python train.py --model="image classifier" --image_size=64 --cutout=0.25 --norm="layernorm" --norm_position="res_post" --mlp_ratio=6 --bias="all" --inner_norm=false --momentum=0.95 --nesterov=false --orthogonalizer="polar_express" --adamw_lr_other_params=0.0029 --steps=6000 --lr_schedule="poly" --weight_decay=0.0
Rows from block 9 of a small image classifier, named by matrix and row number. Rows with one number belong to one neuron. Each number is 128 + 24 x the weight over its row's rms, rounded and kept within 0 to 255. All counts start at 0. Numbers have three digits each.
After each neuron's rows are labels from the 100 images, of 14848, where the neuron reaches its highest value: "top examples" is what is common among them; "place" is the part of the image that holds the peak. Only what is clearly more common there than usual is listed. The data: photos of arthropod specimens (BIOSCAN-5M). In brackets: how many of the 100, against the usual share in percent.
# fc1: MLP up (model.blocks.9.mlp.fc1.weight, 1536x256), inputs 208-255
# fc2: MLP down (model.blocks.9.mlp.fc2.weight, 256x1536, transposed), outputs 208-255

fc1.117:112077128160114156123120143103108128094109111147126133109144150158159140136098116106156132144121101139108161134134143110098104138145116124152125
fc2.117:100095094094161133137115123126126156175101146162080183150120085095136181113136147161080077131124091136100122135136138148133137137130173137155123
top examples: order: Hemiptera (34 vs 11.3); class Collembola (31 vs 1.9); order Entomobryomorpha (26 vs 1.4)
place: centre (37 vs 6.2)

fc1.765:172081105114162109104149162131132140181138146125132135167123105120151106144125096141168115131086182146144122144079092130132146135151110141124143
fc2.765:111119111118163127132107100106111137106140065125148108125102130104153142147099124124141093201138154107169112159138135075094132129155124155145151
top examples: order Coleoptera (40 vs 16.8)
place: bottom left (37 vs 14.1)

fc1.156:148129123102120139132147136130141112115106185132137154081136122137144119091168096122151109132115072086162117117152078114166108097116119110107147
fc2.156:123156140133140074133155140155150146112139137144152124076113104112126148146082165121113153155125132124136138137154077136149098135152144114163131
top examples: order Lepidoptera (29 vs 7.3)
place: centre (45 vs 6.2)

fc1.333:112094151111094119089141151129184162122128099097119163135188122178150114153111096080103107149158144126135099109132137106147148130101090108076127
fc2.333:091146124121141106168129103078106127119188137099128147122131118089138118110183128155133124112109161155131096105148115155174111148151167120132138
top examples: order Hemiptera (48 vs 11.3); order Coleoptera (48 vs 16.8)
place: centre (54 vs 6.2); middle right (26 vs 9.4)

fc1.200:143169177110117118130108121117122130141123081115106122158124117143090162152155121138099107117087122145177130130113122137128114082113119104156124
fc2.200:162156122168103170108176134118133159143147164123133128136122165108128133145166128155139123145097070117127115103156141133123166091144102132121096
top examples: order Coleoptera (81 vs 16.8)
place: centre (49 vs 6.2)

fc1.33:120118138126119121144104146094131126115154125153160153118125143107154050144121114098117117136172128121129121107158108134125095098110067094112145
fc2.33:124134152136100149104137096116115122143109110101155142143177147149089157131125128153157134130161147149113111150177142134099121128131143101119134
top examples: order Lepidoptera (46 vs 7.3)
place: centre (40 vs 6.2)

fc1.741:131158155113088107130097144143134163103130123134094149119105098128110124095123143137134112113137124097113116154115125126088148184122137163160105
fc2.741:121112133173136095089107145111118129152127137127133110106125159112156126148139103119117125140106131109114144137132154183178110112148123149108160
top examples: order Hymenoptera (91 vs 20.4)
place: centre (52 vs 6.2)

fc1.105:091137111093137122139153093122127118127115132146106149123121119112120129124127139133126097182138098149162160097130125073120135108161123141113129
fc2.105:136109109169150086145128126177133120087134138084156122103141128126155080114139139097126191147102126132129141098147114119144151141137102137101096
top examples: order Psocodea (31 vs 3.7)
place: top right (43 vs 14.1)

fc1.545:143177122115122115156113146144166113119168164129148128102140143183152122134128127089154136132187126171172121159172128144110146155107134151143169
fc2.545:120091149091135141151122086102106144101151100092120138143101112138114166159128108133076104146083143148089173154148124115128125106096149151136126
top examples: order Hemiptera (43 vs 11.3)
place: centre (35 vs 6.2); bottom centre (28 vs 9.4)

fc1.93:099114123112126159121160096110197113136142089113137144094136169120077129142128138130114143146116150132153091103132110168088135077116119132086096
fc2.93:133126089106136117087096083108128136137143105159109105094135077106166064101115127101119155089128125167133174151125120172176116138118153152116106
top examples: order Coleoptera (65 vs 16.8)
place: centre (42 vs 6.2)

fc1.320:128104170129117131169172157137161132136137099110166145112166164149146144150125139086161145142113130107163122130144099101135124103073169095152095
fc2.320:119107074158101145123103106124142160117138167163135103166118148128126117135130133118116132123133168174084145118113137128120102096126124184114147
top examples: order Lepidoptera (27 vs 7.3)
place: centre (30 vs 6.2)

fc1.491:164154133140123090113158110121119099134134129116143086132122119116092115158127162101151122132130111159119122149143111153139132147128095124120087
fc2.491:123147150173094152079131131108120132135163133088119099147095145100113113138097185125117125119115139096148093108097135106100127143113107145127146
top examples: order Hymenoptera (47 vs 20.4)
place: top left (33 vs 14.1)

fc1.640:147104092123140102156116144137136091089125130161125136180149121121153122114137164127118085107118116142137101146154098119159107184129146108102096
fc2.640:091117136122128143150122109107072080156130143113120155146117165098116158145129122138123136123169123109087119147143114119108126128184106107132109
top examples: order Hemiptera (58 vs 11.3)
place: centre (42 vs 6.2)

fc1.213:162071092122131157138155131100141154131141135134111137136139133087105154149153136124129147164126151150111148121125195155126123178164132093152144
fc2.213:136117147125108102100141125117146177083147100111111113152091185110157112136128118115127120133151101132104130135093139116121128127087142160152133
top examples: order Coleoptera (93 vs 16.8)
place: centre (72 vs 6.2)

fc1.234:122155125108103077143126122145123153067122120137143129119118121161143111099084123100168128150144135096084146096101144152092134141113127106149111
fc2.234:118147092171149110128141138160115105121160083122088073153148139126112170143163162136106115146122112140132136104147155093134134144098128151086141
top examples: order Hymenoptera (41 vs 20.4)
place: centre (29 vs 6.2)

fc1.137:120126115069144131134112116092155106127127181149133107137166096101156114142112107095164161134084116073141161140192098118109107097115109128133098
fc2.137:142097135117111122116147137111157153137132103167158178175107172096152124117131130146110107148136118111110165114090125097170179101126129130103103
top examples: order Coleoptera (91 vs 16.8)
place: centre (66 vs 6.2)

fc1.49:144114082181144124104111095128117140146146162139150145106096126112096108149148077149120137162131169167108152108176154145142097117141116153119148
fc2.49:137126122136089126121119119103147110131110110155144172125150151087157130124160108115159141134093110162087111173117118106125171132113117178154121
top examples: class Arachnida (46 vs 4); order Trombidiformes (26 vs 1.5)
place: centre (36 vs 6.2)

fc1.368:182156149129144130144092116134126123149152162169130138120129122133135116139136138099164086116075134122156138109134138131110105108108156165096154
fc2.368:143107106110163114121130111106105142160116151092128116114135126145149124116146149172129123155152128167111174134141087160091149139148103140096093
top examples: order Lepidoptera (40 vs 7.3)
place: centre (56 vs 6.2)

fc1.667:161168081115131101120144105137174095130149115118115129120077095149135130149158166160156123142185142155154078120144144121138123158097156136087097
fc2.667:114096118153134124138109117087134151120142117103149111126152118135172101143079141099128159102102120121111180122135086111095156078126148163119113
top examples: order Lepidoptera (48 vs 7.3)
place: bottom centre (26 vs 9.4)

fc1.566:147127130145115168098111123204130097132137133094137156131167161130144159163124127162123120155129175106158123123102123131106132113144121121135135
fc2.566:110130136133160100162175128097150166140137114121109138093119118110117133092102108123155131148079057129128113145138096124148120167149122133101131
top examples: order Hymenoptera (45 vs 20.4); order Hemiptera (37 vs 11.3)
place: centre (44 vs 6.2); bottom centre (29 vs 9.4)

fc1.115:126136152107151122113177135130097142090141131155139077111139106130145165170149144149145126089127139129076133144145120155113129114101116146115175
fc2.115:126140122143109135101137123161136160134114095098124105133100159115182125113122120136114113097131144093203126177094172166164111140106138100139071
top examples: order Hymenoptera (46 vs 20.4)
place: top centre (37 vs 9.4); top right (37 vs 14.1)

fc1.487:124133142141099107141123142125138094125128122138117137117131130123138111141146133118126148112112108168185122136149126142141132125143144094111111
fc2.487:174131092106139106136149125104130136145066146094144158076156080111100154128141119124118103168120129110147138130132198132124082099120140123155182
top examples: order Diptera (69 vs 30.7)
place: top left (34 vs 14.1)

fc1.495:163152108129081125109160088113140090154101120097113122138121104100107096110102161161101134162151144119122126106116108107095112130163148158090138
fc2.495:136115111169147135122125130101077151132160119104145083157135115147136116186147158090145132109149139113143137129136125130116149155126129112172135
top examples: order Lepidoptera (38 vs 7.3)
place: bottom centre (37 vs 9.4); centre (35 vs 6.2)

fc1.493:108089150105104132089133138131174162115128167123087120144161139135143127149095119127116132152151160133142143167159129138146116133119122188113140
fc2.493:130110105093157151104150118156126133083135111135146109106142090125117127117107114138121136133136102143124133144123144141092134141151122112145138
top examples: order Lepidoptera (30 vs 7.3)
place: centre (33 vs 6.2)

fc1.734:120103161140126086117130117122116118172132082116160102187143133113119109157150145158080148150161114126123121119136143128137157132162117121103151
fc2.734:125148137138101122070112136137164163160086128161152136118115155112131132160122123139176123087111083099133120111117133104156112123109127131141136
top examples: class Arachnida (34 vs 4); class Collembola (31 vs 1.9); order Trombidiformes (27 vs 1.5)
place: centre (39 vs 6.2)

fc1.639:100152152149129112104135117083145130108129114173129133103135150105123118138120114116121092151142121122077124120156108111160108188139126132142152
fc2.639:129115099181153151144155142119161129123159121126112144061135138137115113090134132113135162140131171137152139093123128127087155105101114138135125
top examples: class Collembola (43 vs 1.9); order Entomobryomorpha (33 vs 1.4); order: Trombidiformes (29 vs 1.5)
place: centre (30 vs 6.2)

fc1.473:077119144096143133128159100084128090112140107145099147093104148126101135102129129148100123127182074158136114125138135102136152111120128141145132
fc2.473:114132095137160102123145149089142174091114136134152164126092141122144098125111140147142157105105135118111082121128115175146128131165145135103174
top examples: class Collembola (31 vs 1.9)
place: centre (43 vs 6.2)

fc1.138:124131132117092141153174117144156126144139195117129076119144138187091153137176166131152101092132112144142124169168132142148162129132147160122147
fc2.138:128119109121167121090096123145138094111170131105135108132107148091108133147087113071136121120129144174138108140119127151173141156136116099106149
top examples: order Lepidoptera (32 vs 7.3)
place: top right (48 vs 14.1)

fc1.726:113132139143178147103146116141132105126106112121083131121107173124147125134116111099108108134117132121145127145169087102151116133109193152169136
fc2.726:155154162170156143107149113174153131105057133117111126104104115144181139174114096150107110163127125125141115141119164121128125084110094171141118
top examples: order Hemiptera (30 vs 11.3)
place: centre (49 vs 6.2)

fc1.494:126118136181128112138117145116118116122104088138132152134155125111166110111150170144122138095172149119137120099102155125133116157109138154133167
fc2.494:115124104171119106139080102124189124142130120159102128118118159144127180114121104091097129081119136146110133149105152127142171128169093170124149
top examples: order Hemiptera (55 vs 11.3); family Cicadellidae (31 vs 1.1)
place: centre (58 vs 6.2)

fc1.32:137116131100137131119072105114138142117110094104160137118109126131077129129138151131131103141149170140125149143161136151141126055161167147124162
fc2.32:171113151143111173107100108115138120103183110149083128094109130145156111129102152133134103106093103128118143168105144110138122098100092122107144
top examples: order Coleoptera (95 vs 16.8); family Throscidae (40 vs 0.8)
place: centre (74 vs 6.2)

fc1.130:163104127158131118106163151108093115139151131148104109138124108110133100160154115120162130131115080160136125146132150089133162142114095143117128
fc2.130:134127139136107103128112123131135159121144123100126137111145143107080139076108182144100158130139158121131157098133163146064148097134149178104130
top examples: family Psychodidae (28 vs 1.4)
place: top right (48 vs 14.1)

fc1.372:132176149128094123117141094070140120123109123094138095155131130126143130091133096105108156154168140154114111128097121140132112164136146145142149
fc2.372:111119114156142116145124161146108110129109160110131129104142108135115154116175130151127141075105128120111156117131165117109121134142124145095095
top examples: order Hymenoptera (59 vs 20.4); family Ichneumonidae (29 vs 1.3)
place: centre (33 vs 6.2)

fc1.550:108149166119109110125166163151173089166154118109146091151161129094138150099117133176105133108130142088128141135118163122152120161135113136167155
fc2.550:112168138117115125112086117123138123117149108148126126112131128142094117113133125125105131093139076138110172113166103124127118122142166113104121
top examples: order Hemiptera (85 vs 11.3); family Cicadellidae (39 vs 1.1)
place: centre (62 vs 6.2)

fc1.504:145126104101105164088139134162109122097044144131116141100155137132140132118127132131126142169100144106120141162141092124169096125124149148064137
fc2.504:103096124168106164178122111114154109132127075122098112135165145076151134132115131155123119143140141145125098103122131132103133101122118096113190
top examples: order Hymenoptera (54 vs 20.4)
place: bottom right (36 vs 14.1)

fc1.575:160157151141138102138126123087111174118149163143115127131125116121152148154084171112117094149135161126205095126115116144146134135148167140160152
fc2.575:121142139140124123097116138131129071108085165123108169137132146083145093078168140133163098077127106118137126115127131130137115140122121140101157
top examples: order Hymenoptera (43 vs 20.4)
place: centre (38 vs 6.2)

fc1.251:140113119083111135142100128156108156097098175162121089122141147105129125121126094125162110153144143114106090131108143103131081098145136106184168
fc2.251:134077132156140123143100066136130162159169176105142120142131123139131123122143136122104128126103086139138108148114094153116120113138137152104138
top examples: order Hemiptera (31 vs 11.3)
place: top right (51 vs 14.1)

fc1.586:095129138095137124129150115127159131119075097114151113172114139136123144146119137116103131116139108137165163120132105123140135129118134135152128
fc2.586:127144159123134153111157156139097112126134106152097133095097114159078122094114128137131115119124096115126099113122149140124173123139093140121139
top examples: order Hymenoptera (57 vs 20.4)
place: top right (37 vs 14.1)

fc1.632:132146144125169135106127132127108085099139129140194130104145137137134112142147126120169157110130085149115161104145147114147106147127109118118129
fc2.632:119118131124102137132150095158144139134128208099137119115139123132095130144144186120128119129153128142116100132151103102092166100137104174174075
top examples: order: Hymenoptera (43 vs 20.4); class Arachnida (39 vs 4); order Trombidiformes (27 vs 1.5)
place: top left (54 vs 14.1)

fc1.497:145124110154118159148094133041122085122092104150118143083106093127151137123091104139111144153120099131085132119147167132129067129098189120144164
fc2.497:135119139143089123111132141182116125117102160082121146118150162178115136119154165119163124148134121158142131174126154167100089141138104138120109
top examples: order Hemiptera (57 vs 11.3)
place: centre (51 vs 6.2)

fc1.510:141097137152095078091137193122113176157128141153144141116094129164094121117159136116152140119128113146103108118089170098171112152150137128131154
fc2.510:139191120113134112145115084118075118151121142166121105166167092111142124106126154124167145121153136108121130152117145154114174117161095164135140
top examples: class Arachnida (51 vs 4); order Trombidiformes (46 vs 1.5)
place: top left (44 vs 14.1)

fc1.308:132166123116097175154119149109089170103132096141142078116102156154157134117103171112134119131171123128136135084112097053140137168098143110119122
fc2.308:146141102099109129116125143109123127129096111132125154106144137167108161160137105128118131127064179088151135189102150147152136107128103140105165
top examples: order Psocodea (33 vs 3.7)
place: top centre (27 vs 9.4)

fc1.7:092149122095133147150129156112149124125117176139163131142160166129064180130136115139147126152120144091106117128153112120121171188102127151143092
fc2.7:125146125141065129138118156148175102088116110106139123121137158145091138161111117119146129160101125157145092115140121133149109122137139189104160
top examples: order Hemiptera (51 vs 11.3)
place: top left (34 vs 14.1)

fc1.282:156158087111141116124121105121150140103109176134166144110139166128137130130094184100138123141097116104172129158130112112087139137168103133107163
fc2.282:125091137147080131149107115119116098137116110123118149171105124124105109136134113108165136118121147134149124084115202093142138149116085154149139
top examples: order Lepidoptera (42 vs 7.3)
place: bottom centre (37 vs 9.4)

fc1.525:147136138111116140121143165123158128137123174149148119100120142093152136166119107113110127097150135114129135081160097144128177136140145168148143
fc2.525:138172113137100096144140130133147151146126187109118131128126119102139077135173115117159113150140137105111100089160125115135116124150143184120123
top examples: order Hemiptera (39 vs 11.3)
place: centre (46 vs 6.2)

fc1.71:131136103112117128122157138134107115080134156152169116147115141094152121143136128150149099143094121155096127137130109133108088116143108138109137
fc2.71:104101140083125120127113138129127092116125162150162139111135077113086117166167121102128141158138136138156097115126149115164123117122170141136121
top examples: order Diptera (69 vs 30.7)
place: top left (39 vs 14.1)

fc1.13:112111132095157110124106119084140125116132156112117112122092170138113148118158101157125129128128075106117115123109085160137113092121095098116101
fc2.13:138114174104158109176120156137163122133087120115131142125092124157118135133136126138149119152166154164094092185131129151127137124108168153137151
top examples: order Lepidoptera (32 vs 7.3); order Psocodea (25 vs 3.7)
place: centre (44 vs 6.2)

fc1.716:117132132157148126084098133147162175113152121159072153091102101167105143104139122107122141105132134140117136090151134101131131164164088071116139
fc2.716:166072134102113101090112181111177106133102115133155174114147157091141110079163138112134116160120124141090146153134129117137135152140145131128122
top examples: order Hymenoptera (73 vs 20.4)
place: centre (39 vs 6.2); middle right (25 vs 9.4)

fc1.419:126155119131125109146149116095099099147137146159140115106116130116128157137140135153142166145121150165121090175145116164104139126171150158132121
fc2.419:171165135150138134152142111127127067144159101086119145104162146122140149127165128152125115133133101158132122169108117172164134116092138148130105
top examples: class Arachnida (49 vs 4); order Trombidiformes (42 vs 1.5)
place: centre (43 vs 6.2)