{"arch": "vit", "model": "image classifier", "dataset": "photos of arthropod specimens (BIOSCAN-5M)", "train_examples": 195000, "image_size": 64, "crop_scale_min": 0.5, "horizontal_flip": true, "cutout": 0.25, "targets": ["order", "family"], "num_classes": [18, 218], "norm": "layernorm", "norm_position": "res_post", "activation": "gelu", "mlp_ratio": 6, "head_dim": 48, "fused_qkv": false, "bias": "all", "qk_norm": false, "parallel_block": false, "inner_norm": false, "drop_path": 0.05, "patch_size": [8, 8], "conv_stem": true, "layers": 12, "width": 256, "positions": "learned", "pooling": "mean", "loss": "cross_entropy", "init": "lecun_normal", "optimizer": "muon", "muon_scale": "match_rms_adamw", "lr": 0.0027, "momentum": 0.95, "nesterov": false, "orthogonalizer": "polar_express", "adamw_lr_other_params": 0.0029, "steps": 6000, "batch_size": 256, "epochs": 7.9, "lr_schedule": "poly", "final_lr_fraction": 0.05, "warmup_steps": 1200, "weight_decay": 0.0, "adamw_weight_decay_other_params": 0.01}
Rows from block 7, named by matrix and row number. Rows with one number belong to one attention dimension. Each number is 200 + 20 x the weight over its row's rms, rounded and kept within 0 to 999. All counts start at 0. After the name is the row's rms in percent of the matrix's.
# q: attention query (model.blocks.7.attn.q.weight, 240x256), inputs 0-85
# k: attention key (model.blocks.7.attn.k.weight, 240x256), inputs 0-85
q.74,095,199,187,224,123,173,207,200,235,221,195,218,194,179,206,216,195,202,191,201,190,184,181,198,222,245,227,202,186,145,195,219,180,165,159,171,166,164,203,216,221,189,188,167,147,208,169,224,196,187,201,210,198,189,205,205,182,193,188,213,221,185,197,189,211,198,201,216,151,203,192,177,183,216,228,155,207,189,229,173,191,221,181,205,202,201,217
k.74,096,187,161,191,191,241,201,199,235,194,216,171,198,225,184,193,192,206,171,180,207,194,161,187,222,174,236,218,181,173,231,218,197,191,226,254,220,183,160,208,204,203,169,202,202,171,193,202,221,244,200,144,170,195,191,183,213,217,209,210,207,226,220,187,206,202,157,203,201,229,227,198,182,213,235,200,155,199,211,184,181,188,218,204,207,196,214
q.75,096,231,252,227,231,187,168,217,185,223,198,204,222,229,202,216,205,151,216,193,230,181,214,219,197,204,176,177,197,198,186,195,198,179,223,153,187,181,186,198,206,166,224,216,205,206,213,206,208,176,191,249,210,189,199,203,169,207,178,214,219,206,188,194,195,198,187,189,209,158,211,224,206,187,205,233,203,194,186,198,224,196,210,214,231,181,174
k.75,101,170,204,205,196,189,182,163,186,189,212,194,176,202,205,185,196,199,204,169,179,212,229,170,186,204,229,204,195,193,218,232,176,191,198,204,197,196,200,189,217,225,226,198,195,195,209,197,210,199,203,236,179,189,226,193,204,184,200,257,169,188,228,204,199,196,179,218,166,210,185,181,227,187,197,227,165,172,197,170,202,192,213,203,198,187,170
q.76,101,205,205,207,177,233,218,232,169,213,227,204,243,171,210,162,231,207,209,201,194,214,204,213,224,180,205,185,217,199,224,210,206,192,217,176,193,232,189,211,195,222,189,185,240,226,171,195,197,206,223,191,201,228,195,199,180,182,222,188,205,225,191,196,179,191,233,176,218,226,244,213,211,192,187,200,206,215,207,229,194,240,208,204,191,170,191
k.76,102,226,218,174,159,174,217,182,182,214,216,188,213,167,208,176,252,230,198,172,205,209,208,195,217,233,183,205,220,211,150,202,190,217,190,179,167,225,207,213,225,175,183,199,195,185,161,204,195,170,166,216,211,218,211,217,187,204,212,198,213,218,196,200,177,244,225,198,200,162,210,206,203,217,169,173,222,177,212,214,232,202,187,203,205,239,220
q.77,102,187,185,207,185,216,226,227,181,213,223,228,205,239,208,198,204,218,208,223,207,199,144,202,223,204,198,195,203,185,172,217,190,190,231,219,182,211,210,211,228,243,184,182,183,179,197,233,178,205,197,190,223,195,207,166,198,228,199,203,167,207,217,194,211,188,184,181,205,178,240,183,165,208,180,190,195,237,191,157,192,207,186,251,200,207,157
k.77,102,170,174,203,197,212,180,178,214,178,221,228,219,190,208,210,228,207,194,178,201,207,212,160,176,135,178,161,188,197,181,200,170,239,166,199,194,212,171,166,189,214,208,184,188,182,222,203,192,196,168,189,193,212,190,154,186,216,218,190,219,207,209,222,182,230,221,239,190,225,204,211,191,210,245,211,172,172,173,207,202,171,138,187,204,174,184
q.78,099,202,180,185,212,190,222,176,194,190,230,187,202,216,212,164,216,178,221,204,193,180,195,199,194,177,194,198,198,190,184,221,212,220,203,222,182,213,191,229,183,205,231,170,170,207,204,204,163,146,190,207,237,167,220,235,201,218,169,198,197,214,188,203,176,192,194,169,210,163,199,208,208,216,188,172,183,169,216,213,238,230,181,221,154,186,168
k.78,097,183,211,201,198,203,209,173,191,190,180,222,195,191,183,236,192,199,232,188,205,195,194,168,196,159,187,214,206,203,190,206,224,213,195,201,205,160,180,186,208,198,219,248,176,186,219,171,189,181,210,233,163,166,156,199,187,201,192,204,212,178,180,224,200,201,209,197,186,194,215,192,193,168,209,211,185,213,204,226,220,201,207,235,183,208,191
q.79,101,200,183,170,186,178,184,177,175,233,181,199,195,209,190,228,162,161,184,217,194,237,173,216,198,209,180,163,231,207,186,177,191,188,233,196,206,190,201,207,223,199,214,197,187,222,166,176,222,193,220,186,173,225,165,210,180,167,207,202,145,202,218,173,195,190,175,196,192,220,182,216,181,160,200,176,223,205,234,221,219,189,198,221,221,187,208
k.79,097,182,215,219,200,201,172,196,209,196,208,233,221,207,177,219,186,214,176,176,175,203,169,183,166,188,230,237,177,200,200,192,232,208,218,161,170,207,186,215,204,236,171,205,196,206,200,227,201,182,194,211,171,201,234,217,250,198,232,198,184,223,208,208,161,160,220,229,210,231,201,197,201,187,219,195,188,203,181,215,231,238,202,207,218,200,196
q.80,103,189,183,191,194,172,179,200,188,182,192,196,215,209,192,200,186,226,212,170,237,235,181,169,223,192,205,216,190,214,231,205,194,204,154,223,192,209,186,241,190,231,204,213,196,197,179,204,202,172,199,169,171,200,188,220,191,191,216,240,187,169,173,196,202,190,203,239,177,208,192,217,172,199,205,217,233,200,231,208,198,190,171,170,173,194,227
k.80,093,182,228,189,218,197,244,201,199,251,214,183,206,212,161,198,216,192,227,225,180,206,202,178,225,187,226,242,185,229,179,172,214,194,182,209,185,197,197,232,218,201,182,185,228,214,171,186,164,206,205,229,182,202,206,182,180,184,171,201,226,209,208,192,210,157,194,193,198,185,205,171,225,189,215,222,221,217,205,202,223,174,159,188,232,234,197
q.81,104,211,210,245,219,186,194,189,217,191,211,226,218,235,184,141,190,210,199,223,206,183,196,208,213,196,180,153,207,222,228,224,195,218,231,201,204,231,172,192,220,214,137,191,212,213,195,178,186,199,192,211,202,179,215,230,190,216,204,210,225,166,219,161,178,219,204,189,166,211,219,208,218,213,207,220,214,218,194,209,231,228,165,186,174,202,195
k.81,102,208,218,198,209,217,214,189,191,196,217,202,202,175,175,226,198,211,207,186,206,188,248,200,209,253,196,187,242,236,200,200,173,210,197,231,184,217,197,215,226,235,206,181,227,220,246,182,190,213,191,180,185,185,178,204,199,207,193,173,231,192,174,217,200,206,229,179,216,182,204,220,171,166,221,220,214,208,206,176,206,204,175,171,209,199,205
q.82,118,191,234,210,206,174,184,224,208,199,164,215,224,169,195,153,212,226,182,201,221,218,197,189,220,186,198,200,178,226,245,182,208,230,188,203,196,237,198,198,253,169,211,238,193,162,182,204,186,190,195,184,185,194,227,209,192,223,197,197,216,180,226,172,195,196,211,204,221,176,186,199,216,161,196,217,210,221,217,235,189,209,202,169,201,180,206
k.82,110,196,199,205,217,193,241,211,194,202,195,201,224,191,233,225,192,212,192,232,197,212,208,182,213,213,213,198,195,225,198,193,205,179,184,198,162,187,216,214,185,208,218,210,221,220,193,158,212,172,182,259,177,195,247,214,154,146,214,189,226,191,214,193,202,210,171,185,222,193,196,178,156,214,210,190,196,217,230,221,170,194,214,215,176,202,208
q.83,093,190,187,180,247,195,211,183,174,221,236,193,205,221,196,226,158,203,211,132,207,194,168,211,189,201,189,196,197,226,189,184,199,195,239,194,210,194,178,180,183,217,219,168,213,207,162,180,213,199,211,190,215,162,203,204,197,177,197,222,170,164,194,191,219,199,220,179,214,226,202,210,183,187,219,216,188,201,213,225,195,194,210,182,186,212,210
k.83,092,203,216,259,228,206,184,236,153,212,191,176,194,241,166,186,187,220,202,221,179,196,172,182,222,202,206,195,207,205,161,206,172,202,216,179,182,189,217,201,219,189,196,204,211,212,216,205,197,189,193,201,213,211,187,221,222,216,191,184,226,184,201,221,199,180,172,179,185,216,196,196,243,193,216,224,210,229,170,198,214,229,180,193,221,190,176
q.84,098,212,204,225,202,241,199,202,196,185,187,210,202,163,180,213,208,163,216,187,235,226,175,231,176,199,172,217,189,189,215,165,215,213,167,201,181,223,217,224,228,170,209,203,218,226,209,229,207,203,154,185,198,231,188,217,225,224,190,216,201,205,213,229,193,205,223,207,184,156,203,225,216,227,181,166,183,191,191,239,199,216,197,192,220,205,219
k.84,098,250,194,169,195,200,180,181,230,257,213,191,188,193,187,195,191,198,179,211,170,213,187,219,218,208,207,197,184,203,207,210,211,215,210,218,219,224,201,182,217,170,196,188,213,186,201,187,199,215,186,222,190,195,199,173,153,193,199,160,178,188,190,199,189,177,187,232,205,184,223,157,192,180,193,198,204,171,218,193,176,200,220,204,208,209,186
q.85,103,197,183,188,204,225,191,175,226,149,194,219,197,166,211,183,206,226,191,221,219,212,190,206,202,192,199,205,162,193,207,207,192,204,209,183,247,219,192,194,218,204,207,193,171,183,178,168,189,221,186,192,212,200,199,227,205,236,185,188,186,230,188,179,198,177,205,180,259,201,228,223,171,203,178,187,205,200,218,205,150,217,205,220,186,165,200
k.85,110,228,212,203,214,197,199,219,210,180,188,202,203,182,199,227,228,217,233,206,195,224,229,205,209,223,179,199,223,181,162,214,231,216,204,198,169,177,187,191,229,181,198,258,194,197,222,181,176,167,236,205,238,172,220,184,152,173,186,195,197,192,177,191,187,185,233,217,222,208,191,197,181,194,202,150,185,201,215,200,198,194,229,208,211,205,205
q.86,092,220,230,202,204,212,175,211,179,223,211,214,237,180,195,216,242,217,198,199,176,195,241,215,189,206,197,216,210,208,219,223,222,193,188,191,198,179,167,216,232,214,206,186,194,213,240,168,199,178,209,162,195,184,171,215,190,162,206,229,194,213,187,184,159,207,180,236,206,198,181,243,223,165,216,207,199,202,200,214,207,218,193,198,188,206,205
k.86,095,223,213,209,208,191,208,189,193,205,226,224,205,212,230,242,225,215,217,191,168,192,163,150,224,199,203,208,202,194,201,168,177,191,197,195,168,249,197,217,217,202,219,175,199,208,208,211,199,205,195,186,201,235,195,173,218,185,182,194,215,210,205,179,204,205,226,196,234,207,209,193,218,222,198,195,205,205,177,159,210,178,203,205,178,226,179
q.87,093,200,160,202,194,205,163,232,194,164,189,203,199,193,197,175,171,172,189,187,187,227,188,191,173,213,209,198,205,193,187,190,216,196,221,179,193,191,202,175,223,261,260,213,206,176,181,182,227,206,191,212,221,204,176,240,237,210,191,178,231,224,173,162,172,183,196,217,214,193,206,172,180,194,195,232,207,215,209,178,204,224,201,190,165,211,191
k.87,096,212,165,197,213,197,218,193,242,211,222,217,205,227,193,206,222,179,210,182,204,205,162,209,191,186,184,192,186,191,161,202,207,183,205,199,161,193,199,223,188,235,190,203,208,218,232,185,201,197,180,181,172,192,196,191,211,198,214,186,223,218,173,226,196,253,212,184,202,175,197,190,225,255,205,181,200,218,187,184,159,209,202,236,228,208,182
q.88,102,183,214,183,192,187,200,219,202,155,193,206,197,197,232,215,165,216,205,216,205,201,188,194,242,154,138,211,198,199,173,224,193,178,198,186,206,190,217,193,209,194,207,212,186,140,223,219,179,171,195,192,193,221,209,218,235,220,196,212,186,188,218,177,232,198,211,221,212,222,193,173,153,185,189,196,214,249,229,180,219,187,190,201,201,195,178
k.88,094,219,226,197,220,190,224,171,204,195,183,181,174,207,218,218,222,192,210,182,194,226,208,201,201,233,189,226,190,202,183,207,193,190,237,191,232,189,184,174,192,183,193,178,195,191,220,204,181,192,195,232,183,203,193,178,211,222,185,203,202,206,208,233,213,171,230,196,218,228,201,183,196,211,173,175,182,207,216,225,202,213,186,177,177,200,189
q.89,100,195,220,171,190,228,179,183,238,194,195,223,172,214,226,187,212,195,194,226,210,167,221,181,212,194,193,177,210,187,216,229,182,240,233,184,210,204,192,187,211,242,217,216,225,207,209,202,179,194,199,202,212,196,202,226,186,190,191,232,213,220,224,205,172,202,179,202,176,197,218,221,207,246,195,195,186,243,207,193,205,212,229,178,179,187,189
k.89,097,202,215,221,201,172,224,208,192,233,187,187,194,199,188,196,206,201,196,194,195,189,181,238,213,223,182,199,205,183,189,202,213,204,197,171,166,161,239,190,231,199,211,217,186,199,236,195,186,213,217,203,157,194,207,187,224,194,202,198,197,221,186,182,231,195,236,218,205,200,187,224,189,214,215,182,207,230,185,171,197,212,228,218,153,201,174
q.90,090,195,184,206,204,156,154,221,222,235,226,219,219,210,192,203,234,187,213,239,218,211,205,196,184,187,210,193,205,197,188,202,215,209,245,202,190,193,174,161,227,180,199,217,218,198,180,195,184,176,193,215,213,215,196,198,159,191,225,218,201,198,233,226,191,212,173,190,203,190,184,223,230,226,200,173,216,182,210,152,208,220,231,219,199,196,181
k.90,099,191,182,212,206,219,237,195,207,206,216,224,189,155,227,207,189,185,155,207,214,188,198,156,210,171,192,202,213,231,225,196,166,232,187,158,186,222,186,191,206,234,240,217,228,208,190,185,188,208,190,182,191,185,199,161,217,202,227,201,201,217,178,174,194,198,164,157,221,184,194,162,173,200,201,188,187,235,202,202,155,221,207,210,211,202,185
q.91,096,175,191,191,199,175,204,191,195,258,203,202,222,218,187,246,200,220,204,201,214,233,194,196,193,221,232,187,217,193,172,227,195,175,188,202,182,212,188,162,250,195,183,194,194,185,215,199,199,199,220,213,189,159,191,167,194,210,192,206,231,217,205,216,208,183,193,231,211,225,181,176,191,201,215,181,198,192,232,204,203,208,193,203,197,219,243
k.91,099,179,202,216,195,218,211,189,201,205,209,216,184,192,204,173,220,214,202,241,213,200,155,215,190,198,202,179,228,206,200,191,235,207,178,189,194,182,204,206,169,214,161,195,212,204,197,184,199,228,164,227,205,166,175,184,211,219,215,214,222,239,191,159,208,176,207,201,176,205,179,214,153,196,211,208,199,190,199,215,182,190,198,189,230,211,182